{"train_examples": 15625, "encoder_arch": "tdnn", "encoder_kernel_size": 3, "text_encoder_causal": true, "text_encoder_bias": "all", "text_encoder_positions": "learned", "grad_clip": 1.0, "lr_schedule": "cosine", "final_lr_fraction": 0.01}
Rows from block 5 of the audio encoder of a small contrastive audio-text model, named by matrix and row number. Each number is 128 + 24 x the weight over its row's rms, rounded and kept within 0 to 255. All counts start at 0. Numbers have three digits each.
After each channel's rows are labels from the 100 clips, of 14848, where the channel reaches its highest value: "top examples" is what is common among them; "loudest band" is the band of the loudest frequency at the time of the peak. Only what is clearly more common there than usual is listed. The data: read English sentences (LibriTTS-R).
# conv: pointwise conv (encoder.blocks.5.conv.weight, 384x384x1), inputs 256-383

conv.172:153090136132183099134140137147119145130115114125123128150110174150131158087179109112102156127085153141132101147098136123154123115148123143120104118074133133144151143109159127149093114140125134112133082084091181150143148103135097126109126145135138116156131096186146149123156103139105106182102093157080085140124113166092104075135141153067131135118145086134122156159121134142123133156111
top examples: the word "by"
loudest band: 500 to 1000 Hz

conv.69:071131151102150131148111139105119108111075120109110130119154137122137115129110156101098129133109155103134107119110132083084149115107153139146109121120076114135122098158149125158131098123110170114139111134143139122113086134157119091161143114125169080166135113145155132162141129130140149142133154158158106112142111115107118111175145137141149124159117116152117140124132159157153101133133
top examples: the word "was"; the word "i"; the word "it"
loudest band: 250 to 500 Hz

conv.336:129110129133124109104149111111123108095145124100139172137123129104158087128187177115112100114155125125117133124133086107160145166127140113114110135140175072096129126159085124115108119153074142127146145140119139096144104159101079083120107122127155140165113126127113140150136139140127161105106160128128132106130157165101127122087159138130089132105178122142169145092118117132163086100122
top examples: the word "i"; the word "said"; the word "shall"
loudest band: 2000 to 4000 Hz

conv.125:146141098085129148151119161159118105119158165119131107120133120096083161102151173154115129130107138109094083145095134114142114085159122105173131091100168131104129082161125121142175091109142145130123135130123141082120120146133141128110162120104149169106147136132111127110100128133149146180212082115107136083088101092152116156116125118190161103152141109113158142130125145128097098161100
top examples: the word "but"; the word "by"
loudest band: 500 to 1000 Hz

conv.214:120096137177125154156149126099154141079135131121152116141088130142132160087143151166134110156122130142128107128085087110094077115133161157111082128105125092150131126117125111105146165071116150187177124116077109103115149148158130147139119130108095110166120125146134149095155130102107135119147085102139118115106131093121128153127109111101102127122153112121129090166126164131130095108110
top examples: the word "me"
loudest band: 250 to 500 Hz

conv.20:115128137141108133151150135117137140167144109137147167118103066169089092101093124106086090162080127137113150141187109150140108108188178086132143111121107191117104100188116158165183142125103138112138131125139153149091145142123134114149143108125113100098128146110129067119154124108120107122093115120135131101137094145107122123113149130172111144116123166148103118150130114138133130128126
top examples: the word "much"
loudest band: 250 to 500 Hz

conv.109:092092112128137117124128090126153145132094148113105132113124130152118140153153123095125159102160108106133135151103134127136129081071144140122099154178154148106113117129137166169113111110145099131090168099102128113108153160136115116150160154124097201138092134093135159141139131115130127127125136122151141111114127134154124123152111131141122127147132132081134134137092166138149138099064
top examples: the word "to"; the word "be"
loudest band: 4000 to 8000 Hz; 2000 to 4000 Hz

conv.313:124125117123146147136166124097132156126143116150127055109101100127102110087132136131118139180167103127110149110124122125169094137142095048113114123110133105131134103135116131128152126140131113113134142133126149172111107150135101108108152119134130120141123117089113092143120120147155158103169156139128094121119103116125127121122159172174139121158217109136165141134121131126141108145130
top examples: the word "but"
loudest band: 250 to 500 Hz; 500 to 1000 Hz

conv.133:147162096126105095112134158148146168116138131141107149103133108176111166098092197120149132154154135134084126098183144123125165116140096136146119159153121118106125078128122177097077127146129139156092154117077128166114171116145141123146164125111107128142129123113130093134064148139119163102134117133161137081122111118149116106146126150158141129119157103146123122166135114116167139136157
top examples: the word "not"; the word "much"
loudest band: 500 to 1000 Hz

conv.164:141124122093126135123141087112143109142091112128142113111098148123125118171156177125129107128103111168131132125147108147111167148118153140127141107134148113135126155121120131093141149126128142102155227129136152112130156151124131107175103125089151157108096121113102149130099122110112118132116089133133125178141152120135089140157095124123113110089113148123156145142127145162126130187122
top examples: the word "i"
loudest band: 500 to 1000 Hz

conv.349:144140136120135148121117127098127065104134125174132110091118123157108127147104121164130175183161125131160152105139098094134106137110135142104117122111104163100135097115175140111111169132108102084146142151126118130118142121151126176171126117135088143174144143131169179134175175119129134109137121100116146168187129114116115082162169108132096123114119118168140166084115154107136143179189
top examples: the word "be"
loudest band: 250 to 500 Hz

conv.153:172118089163139131115145145115099112138110157145107153118165137105121139127106096145124113172111128143134120139141118158126123124134167146101143145117097147118115155149139135122103142140157152100106119169158113135156119140188097138093120159122150101133110169127135140160146139122123120113100177145090132130160093098168119100138152150127092147113130108151123167176139113107092130131127
top examples: the word "be"
loudest band: 250 to 500 Hz

conv.162:109086137160114093120116159132158122107110144080155149139101137091161149107108148187124146098114130149155103100159150140084095129127108139144135128172070126124117093135130116124103146099135131093126108129111094110135102078115126111148108158142136116150069131117152093100101101114137091130142152154127115092138146158132135152149174093154097139070105106119104115099121132140109139122120
top examples: the word "by"
loudest band: 500 to 1000 Hz

conv.278:130119145103161123082088178107160117155157138129149116115107173111118106114084125122133132126118119110171144140099095153092116143110154135135146144155158094082119133134119145146139139112116133119152136141133147096107127138151100109111142123139134191090115128132139119086130126115145092110140126129123100085134142138162092096139138131103108139136112135130118113138138187113170140120115
top examples: the word "to"
loudest band: 4000 to 8000 Hz; 2000 to 4000 Hz

conv.208:141138106122091135144098124099076114124149145131122150119123095139097154140123161141131088100184187119135143111157115139151141103152117099107155159167157134124119151148118116153169119116149122141117117091095121162110109093146151092111070115153136105140100116106106150144158134154160127116077092121129085117108096069102154101126191209177126185087157115119104175095118127143121134102101
top examples: the word "but"
loudest band: 500 to 1000 Hz

conv.361:126072138103181155147095116146130090114113147109112144161123145105156115085088110133156129135123129136121152136126153114119118116127124125101121101166108099169135132097124104142121109102141067124095155164134106108120126140094157117134093104159117153118134146143150163121117160118112118087115131142126148173164130149162112113142097144074174130131159147176123113119104078150136117132144
top examples: the word "i"
loudest band: 500 to 1000 Hz

conv.63:072125149107147153167155113095113145166109168120129120157123107133088083174137119128109141115115142091109129170097128093130106127100079153124086148150143126126092101098096133133140132135118083142149125166130162108118114142113102107129098110164104125110084138116113123151132102148112199138116115177138129147160164139128137097104146114106132103129130126165133066122143162149106133127161
top examples: the word "to"
loudest band: 4000 to 8000 Hz; 2000 to 4000 Hz

conv.300:103164114124134112120118152112110118108163176094123144129079116126106112137100129095114093099104140125109129120153134152157119144110134098091145135085147147118085128077147091114114097134097125149132132132058146165170092162079119155123132130143104117125096155132159118121127120110138071107090086162181153146135115144120142153123136107134092151115125127138120127123126088145115129148150
top examples: the word "you"
loudest band: 250 to 500 Hz

conv.235:126140054095152169133149129112093098119109097098121175115157125117161103099101127159128130154138130108155152150117123102140119125149124096100109184127158091144149137087120104116115135128152093144158168112097125125117105096097112110114126119143099124109095164124125068140138117119139126162159130110102108084141130110182098140167131148140080159148151160164165157124178118130088141148134
top examples: the word "you"; the word "be"
loudest band: 250 to 500 Hz

conv.374:138152129092125139101107138130146157127138131107142137145171119116146098162110099109116163137102143140120103114120155111133095145127116153118111171168153130106101126136128169120108097134084165166160130169119131149130087111107153118079080102141128144124155137114112110136151111129158098146104163159088153134121086113113151120135108076127123136138163182121125144125153138092146160147163
top examples: the word "to"; the word "be"
loudest band: 4000 to 8000 Hz; 2000 to 4000 Hz

conv.82:136159139109126126107090093124137166158147125126117172144136151108118136135124138124135135117104110155083142120112124095141149111101162187076093137124108159135125090087157116123066111169108165120174126147117114128083140113159089104161114088115111111135103125129104142132123133131106169137189130130165108081117130171125121145149148115114093097151157127144135128131104143153119117152169
top examples: the word "i"
loudest band: 250 to 500 Hz

conv.173:173100178122123116141127137150135148123131151138087151100135160126115122128155138127121160063149183125127136154115135119139122149103142122119130136169125171121119143141141130093147133176124155112104125105119120105156118162106169170132105119123143175064111111099133136151114121133136107142133165153096105123135139093126099121102115116098135104132106132079082101126118147150093089133153
top examples: the word "to"
loudest band: 4000 to 8000 Hz; 2000 to 4000 Hz

conv.148:163141163130125122126138102141146086102157131111088113087090156107089107103132150095159146112128126139133109142097116120173138123160137107149108133159167143096129126128145121147118149112086128150157112167107136116082079107109116153118127118148136092116147099139184180128128140106101077116134081160166155117159093138174105105132084140125099158161065096087116119093133118111121129114113
top examples: the word "was"
loudest band: 250 to 500 Hz

conv.130:108114116114179133105140152113134111101116109136162157088144103105107152134116123112151130112121139112096104141062062095139103152152108114119119101118104121116106122159136111120113113121130129130126134143119089105176102166139133128109064132122121088131141144053153139104119137217121131144119116141121169158114139144125096143123143119146184147162151141143112134119155126131145111128126
top examples: the word "have"
loudest band: 500 to 1000 Hz

conv.373:113109143125130099119149158122140127078114107127122139113146145141113151162144096152125157110127176113101141130169093117113125170149111125161102172149190099114116126123064100122148091090131131134130116124135167110143107128109164136143135110109104103149117128108092112125123119152087119112126114162187129123175103117141125151109119126135131208130118147137111130149089105161098141164102
top examples: the word "was"
loudest band: 250 to 500 Hz

conv.338:127093156158161109138130165115087114115138104165079067143133095123110147095123102089111143139141151114108112158160128181138104121159064100120133145129124102134154123123191092152096137136102104119085123104071154126101118107133088157144112154119104136157161114103121075125160105143115133142137132168174136107130135132131141120097125069113098094107145144134134145111124121109141125134131
top examples: the word "was"; the word "it"; the word "that"
loudest band: 250 to 500 Hz

conv.193:130104128089096122144127119128115107080134103147118152135117123111107098102102157167134103119127126151155130166102137111125147082137135165126146136139066098098187105113110100107152111087147121113138124115125132155126135159111186142133110130101112109139100128135100152124165139109152112104155096159163114136157135150133125147112163145151140124149156116140150132143148144125117133085118
top examples: the word "by"
loudest band: 500 to 1000 Hz

conv.41:100142145114142099113159160096144150156099155129160129135124121123101146162108145176096135094130138130182121121104213130151134126134108112097106114123138082121111105101128130117112099135109151150106120127116123153144114133138149132083114129105124107082112164095099175099131167077112138135161101165127137106136140175157119108111119082141098122134153123175132136111097126094142104127119
top examples: the word "was"; the word "with"
loudest band: 250 to 500 Hz

conv.229:114117123116145117090172139137139129148117158105133128127104157141137106129153096119131094114099150173144124134162109124124140166109118091086178128083156170115105136124105119125132101100114143100120144121092151138135145095161133119081111122132165127111119163182169108129090086108109102117127146134116129147129122099115118127098097103132095130166150104141095127089162144097118137148155
top examples: the word "was"
loudest band: 250 to 500 Hz

conv.328:083104140161129111116164178146112139155132096094085152122111138124127136099138143160158092122109126155162135091146160122114108131125155132124130104159142102093143140167116117152125139094103142163131124128086140142103160121164096105160151130115118120137156165149103123123157099149164139124133127115132126106137128092141125114135139154108107122110125142107163121143118112144109106116118
top examples: the word "be"
loudest band: 250 to 500 Hz

conv.33:144107160128138153135139132125114112151114148071161136115110153072134131166118138154108131100166141100085092080084156124154115082141109131137144114181140095119123132135151102133123097087123099136132137160167116165154122167144148124128080116107108098147134131098131136181126124135114113135139109131172123131131154100148124145152155109112145122124106142141113152152134120108105145127107
top examples: the word "was"
loudest band: 250 to 500 Hz

conv.277:126162102100100117139119175136110109135085094148129126117132130160131118093098139091117075115118157167121159152183138158104125131112109181125182167091094114166184179104169104102141099095142136130098129078118110146118126107084111093130070115105108133186177103117120123087119094123129123084191113166160117139130125101098163194149132150141167121150136145134133126138105087109141092077125
top examples: the word "me"
loudest band: 250 to 500 Hz