config.yaml
encoder_arch: "tdnn"
n_mels: 40
vocab_size: 8027
encoder_norm: "batchnorm"
encoder_kernel_size: 3
text_encoder_norm: "layernorm"
text_encoder_activation: "star_relu"
text_encoder_mlp_ratio: 2
text_encoder_bias: "all"
text_encoder_positions: "learned"
momentum: 0.95
final_lr_fraction: 0.01
Rows from block 5 of the audio encoder of a small contrastive audio-text model, named by matrix and row number. Each number is 128 + 32 x the weight over its row's rms, rounded and kept within 0 to 255. All counts start at 0. Numbers have three digits each. After the name is the row's rms in percent of the matrix's.
Before each channel's rows are labels from the 100 clips, of 14848, where the channel reaches its highest value: "top examples" is what is common among them; "loudest" is the band of the loudest frequency at the time of the peak. Only what is clearly more common there than usual is listed. The data: read English sentences (LibriTTS-R). In brackets: how many of the 100, against the usual share in percent.
# conv: pointwise conv (encoder.blocks.5.conv.weight, 384x384x1), inputs 0-127

top examples: the word "by" (26 vs 3.6)
loudest: 500 to 1000 Hz (57 vs 6.5)
conv.162 100:161110127172095158140124103139116198111095154151160123132125114097137186184113148115154211088193058119168134171165136131123100160167117160049104151118162089112137119131148080128123126114135091090100097155137109142118150121139177127137152120057127114141161114114160167096125111090080143137172174084135161167125095047110089140132105071176101140109128132144154120111124081123108195097115

top examples: the word "to" (83 vs 29.2); the word "be" (36 vs 7.9)
loudest: 4000 to 8000 Hz (45 vs 5.6); 2000 to 4000 Hz (25 vs 2.5)
conv.374 106:075115156130059130050111133163080110073121069131137153146099098086076092121119110112090101120117099135152139124159145120076155102173121084101110091119125170135069170138121127106141105100139128087116130171093149155180084144116127081117139157097086049095151094087150091136108057114138139116102083118101163155141143156163123098166120165128134145159127135122117196102192115051083093104135

top examples: the word "you" (63 vs 14.3)
loudest: 250 to 500 Hz (44 vs 13.4)
conv.44 106:136173175139113119127125146138132086105129066122150077142134173074130135111150141128118178195140135114126127081080094084148152115116141120137112173112139167184120150176108137178173158053142168121172090142106064095089085112146145109043127116128142120148153136076152102102105107144099101114128058158111112104142074127092164151169131126192137098184155164097109151116146100034115122098156

top examples: the word "one" (30 vs 4.5)
loudest: 500 to 1000 Hz (28 vs 6.5)
conv.62 105:131151177161123148095153178149126186145155142133071137147146123171076053120125068094133130084093117108098179128150103084162117122093146115155147183207148109080126134113113089109161064128171143165123140135110073111125103136087144113159064119139163054170121132121081148070133126100146155163039139112163115091066157102104154144120192141170149122167056170126097138117180084130112087100174

top examples: the word "was" (77 vs 15.9); the word "it" (37 vs 15.3); the word "that" (30 vs 13.1)
loudest: 250 to 500 Hz (63 vs 13.4)
conv.338 096:134100103172149154143154097135102102139169132113116144077179157193181098179147085117087124118100144146104126138114138099058096130111093155120145114104130110132102115158138183147126125095090142103209180149139145075141074156109057166136088180128165150077125115109070098150131180167145087126139128091148123162157058160136071149104141096179099113155187168135164119124109100181136105152140

top examples: the word "by" (36 vs 3.6)
loudest: 500 to 1000 Hz (46 vs 6.5)
conv.193 100:158130065138156144138139147093088175087169152123156123142139143125114179144144158128137160170128076172128136098123152191105155111117128140044139065145135178121107123161123076146090110104089140135079120160120138072180069138136129159123157160109196134119094128103132123148116087184118100082085165137118155141149077137085204101132114184180133098084210059095155142130192145119039119141124

top examples: the word "you" (45 vs 14.3)
loudest: 250 to 500 Hz (49 vs 13.4)
conv.51 099:140147134105137105167132147096157144148084097126095075153116085104071116120107105080109097115144152163106155114096125163127169153145104137175149082206180078113096137129182130178091178155099045103134121104152118142118207130090087103124153087164089129098142160077133083109108118163136139135152077127156096147116070120155117126115160162096103106134097123103090115113110119123181198081144

top examples: the word "i" (86 vs 20.4)
loudest: 1000 to 2000 Hz (43 vs 2.2)
conv.377 107:119116112170133135154163127082101151115132177154184119149083139089093104136140130140155089072083164116127125145132082178132191138085121123185136160123106141154107111133162136176079108103129128111111129110140058124122111104121156152156043114085143116142126148142108120097145138145181104181165198078136147124125179115153110078134229105113162070161147154127174072197171111087126091136069

top examples: the word "was" (85 vs 15.9)
loudest: 250 to 500 Hz (40 vs 13.4)
conv.148 101:107181127036116121051103134139103141170135122120151140080170183143177163074102033133087129154126157117133135121167131123100112143136146156135058168090147156142146140141106125081133111136088105187129143074173166107106135142160123123116168110112105119151130114121115128182108159189114144068160068154142094151089111138126132103117138127145131080161173100110131097116135089106155181133150

top examples: the word "i" (44 vs 20.4)
loudest: 500 to 1000 Hz (30 vs 6.5)
conv.4 103:214101155101121135072128111127090163136080183084165113136071176137098190166084089177115111106136084082124172085122108090139091131154067171099139097126050115144089186114100174117126151161082162136137096124091159161127166123087089141139151182157124109071134124160142112118131088112165084081140190138164142085107113120122143166179109111104142135101097126132150069151096099127148137074126

top examples: the word "was" (45 vs 15.9)
loudest: 250 to 500 Hz (72 vs 13.4)
conv.373 095:101124099166136117096115109118153131130119067105127189128134138128170127182145094119159092078153160097149123160128126122111114122104157129148151116152120183176144114199161185129074116074149101097134171131097151114129105116144176150086176176074114150176154183091155188110119143133126136112147129064168165178120097148162142220168111076163123088135172180134090067131141104088130075106232

top examples: the word "the" (90 vs 48.8)
loudest: 250 to 500 Hz (41 vs 13.4)
conv.46 094:107133157107143149124097112106148099108087095155118119102139064125147140112065068124127136124120056107122110090142117122130094093112089168088120230158134139134186136097111095108081150105132122079140154152129158125130190121171083123138102156153042178116174174166070148100150132195058098137159135170103099127148146095132154150150138059087117127166101136132164073122143104171105124130112

top examples: the word "have" (45 vs 7.2)
loudest: 500 to 1000 Hz (35 vs 6.5)
conv.130 100:097147082136135095105114110141171118157095155134107138144100086125083086099087127158138167094116132152093116093125127100189110124135077047135107164118067110092154070135163150062195146158159177184120118138141095115144120174088128095115121127156129115182086112133203149132150115203147070163090145115102163114148161127130131082170106127162140156129173125087135127135117119096105133073160

top examples: the word "was" (68 vs 15.9); the word "it" (38 vs 15.3)
loudest: 250 to 500 Hz (63 vs 13.4)
conv.248 099:130122121152178156057099163110099123164106163167122146152134082043118125127052127135079144155135105155093136129129135136141142111136170150119088136188142128069141116156039124094127105124160134110050187128126134059142091153101125066131096167173135100124175168109133148172124164114105113172167175165089112205143129164083153200141103152109079123111198082163090160145141135122121107117095

top examples: the word "by" (33 vs 3.6)
loudest: 500 to 1000 Hz (32 vs 6.5)
conv.172 103:146170132139137144103111112138132098093115098100184123213149157128078151163136144149142152118112158151174126134103166119156159123138117095122134090099175143140131158110170116174127161202148085093162138102090112103128116135177135096076157114122146122133063092139145147113099139111097123095143148133237115112139149148138112145113105079120147147146134099160134177124134106124128141130110

top examples: the word "i" (62 vs 20.4)
loudest: 500 to 1000 Hz (33 vs 6.5)
conv.164 094:141101119065192063137136128098134109169138112220092084096154146103094107157070126122127081117100137186123194056107187124156152137093135156139133167127087111173114119191114133156124169100147191153112162135129208139139158113095125150126172167133123181146112167164176095149123099083132130151153115114152125109189156211151147117148108147089117160111095136080177079116117148128142173096101

top examples: the word "the" (96 vs 48.8)
loudest: 250 to 500 Hz (45 vs 13.4)
conv.302 105:132136181080118141084091093145119136129131092152125118102131151092161172089091161083111168133164147175181112150166119191091161138122202178131129167079156126113120128082115117115092103152131141139116129101148146145037212117107109155114169140174119123121161150118101166172123131179182185085140170151102071163099100111166144145062103221087085138175162089165222159079082149151079153114104

top examples: the word "be" (34 vs 7.9)
loudest: 250 to 500 Hz (34 vs 13.4)
conv.332 100:169103155113102187074140173162162189179133160107137150157111152085147174173108135149090118105169110117093167088169117127129184163150116085106118112160140086098152134120184135142109098182154147109095118178139130109145142149114138154196166131073185132102176109097139118132089085075167116117101137099179135155110103068124174079098101134144118171055184116122162190126135107120109074128109

top examples: the word "the" (85 vs 48.8)
loudest: 250 to 500 Hz (41 vs 13.4)
conv.178 097:154180081089152184153100109129117131115114111141083144075144188153160134081135114051130120096105132120178138079141126127121149133096095122070139124153091122132128090127087103152091096198139119092150169100135133200108107128093109151101146125128059151124159073157086114124099115134165188137127099128098164123119086136095159120082157110056157158132143152114189146152112054155122114205093

top examples: the word "i" (71 vs 20.4)
loudest: 1000 to 2000 Hz (38 vs 2.2)
conv.168 097:095133127134131102167100055149092136077068149104168070081110203109094074097095162117098121118106117137129169155101091106131136096066071164179137115142117088172145135160105098100165120135138097087114118084125132108080170135108128084056133095162182113130166171124137125109174124158117122094111167128135093097148125122186173085125123076147111124127137097134152140144126064158132115150127

top examples: the word "but" (50 vs 9.1)
loudest: 250 to 500 Hz (47 vs 13.4); 500 to 1000 Hz (30 vs 6.5)
conv.313 102:100133197141107107127117133158187147122104151119170157129133074151085143144080164133068124111197095178216149096089081117124160132101111120162083140100112128135081141130132131150138083167191153155175160110105109084108124103103114070079143134100154149107076139195159132109138139160138089072137227152114104134119137159102084124103185132106151076173081114118082132097124111127121087169133

top examples: the word "was" (57 vs 15.9)
loudest: 250 to 500 Hz (56 vs 13.4)
conv.229 107:132096110152118129161092105170132104110194113091108153065158082101186119155087113118143117102129114079150116093101151188115140105143152097168109078066135123099115132120142165182130160121099171186114151089148135133103106090144084087150168063094136185138096162148075136148142137118100133157088180139106130137078131089168131124159112129120121119153219104070111146167116125098183111125046

top examples: the word "was" (35 vs 15.9)
loudest: 4000 to 8000 Hz (70 vs 5.6)
conv.305 096:092116155099115122126093100122186133167149123151145112093184114151125113179120146162137170076074142119114138134046132159157107087158134095133081122156126117127081102115107156181119117140172129189103107116154170108165063128120052174089121151131149130151182125176126149091117137115111114106161153125130124164101125157199095152119110186141073110135095149158146120117158116142166069070127

top examples: the word "one" (32 vs 4.5)
loudest: 500 to 1000 Hz (33 vs 6.5); 250 to 500 Hz (31 vs 13.4)
conv.194 101:102156132125165161107036157134117086112090152141170155155124066167124114197159130115144174116083166083127111139164149088122139149139109082185113149143192169117154121109085150049161104085143104110131107146151081083097164148133147074130149184058092116132099142086132154152128179121098113121134122101112128166150144074191144158178088085160107132142125088107107164082126175084136172121111

top examples: the word "to" (60 vs 29.2)
loudest: 4000 to 8000 Hz (27 vs 5.6)
conv.81 096:108121181105089091135093137175146177145113150094134128177125132120117097143115188117091117120140070139146146132179147150167096168097067119078156158097159085126112107142196141123167150123146184108115116102165130165141127124103085115113087135123093241131116124102123096102115196106090111121091108142145191116167138123140129123125138151087059148110088121145133152091156116109086095104129

top examples: the word "must" (31 vs 2.1)
loudest: 500 to 1000 Hz (31 vs 6.5)
conv.303 101:075169120126138126112153094102184131095120156086154146091080099121115062125142140110126095107141103132133084133149163145121134084107128103122187121121061102144114097121127078171097140121152122117096108109102074177163094069166128040132147181088142087120150147096191098130151104187152143167179156110151154091154164113075165170085177137069095154139088135071135159148110110146130096079197

top examples: the word "was" (50 vs 15.9); the word "it" (35 vs 15.3)
loudest: 250 to 500 Hz (70 vs 13.4)
conv.108 095:186129201198124117136161137119117127092153123135087139102161105109186084164106166124109080156126180105159142160116130170063094146200117169136157148167091123117160136169063145179103141116106110116192212127178125095114129111114164193129095110068153106155139101146083142109169153133115075113134172126064118161125163155089193143125119082135145101119206148129213166100096156119108181126163

top examples: the word "you" (32 vs 14.3)
loudest: 250 to 500 Hz (38 vs 13.4)
conv.140 102:156071163128087140135129100141139099102146185111127170146162175084127157114169136078169149137156117186145128131117112140147143125126097162179086133162130089160087122149181155185121191132121121088127107166175125179130156131068146166073122107107155095128205172087135121142172096106084088120113102116122111130097115138191156101191132129104158154115110130069096109103107176121177097158114

top examples: the word "one" (46 vs 4.5)
loudest: 500 to 1000 Hz (26 vs 6.5)
conv.28 109:108137156151079102168157093145135131110068101102099166080080132148072152215141153105126079158123123105131125109115082130160167134097106121162109082063088122124061121151100100086146192083140106145124086163130078090155155085081153166125118103061110110122164136133108173085148201064112091104151165088144086154134168132131114170127073099156105136183039148123113146162071108138081137125082

top examples: the word "be" (43 vs 7.9)
loudest: 250 to 500 Hz (58 vs 13.4)
conv.328 104:084097141171170079166133086115077142208099166141119113128173078139114096118159078128124109170107066053134103069131134078112137166067134117162051160111113161093109106160155153186136128119140148126156122126111140116144103096098181067177118104168150111095155079116083116143119121111132217111119144114118092107088125119115167131145137145058076087121109199099095141156081134083128117135138

top examples: the word "you" (37 vs 14.3); the word "your" (31 vs 3.5)
loudest: 250 to 500 Hz (42 vs 13.4)
conv.246 099:104063145117150149127167177112138159125090180094123132126141102075158154092168087173147115093140204090178124149143188109133132159128113085140179178098044119135177161120153091167107063132120166195180093115151159099103143123079125123102228125195109086128131131161159109135100155090130148146145176126107138054139140137145170130098139167134112146086161137112110076087130131103104083096137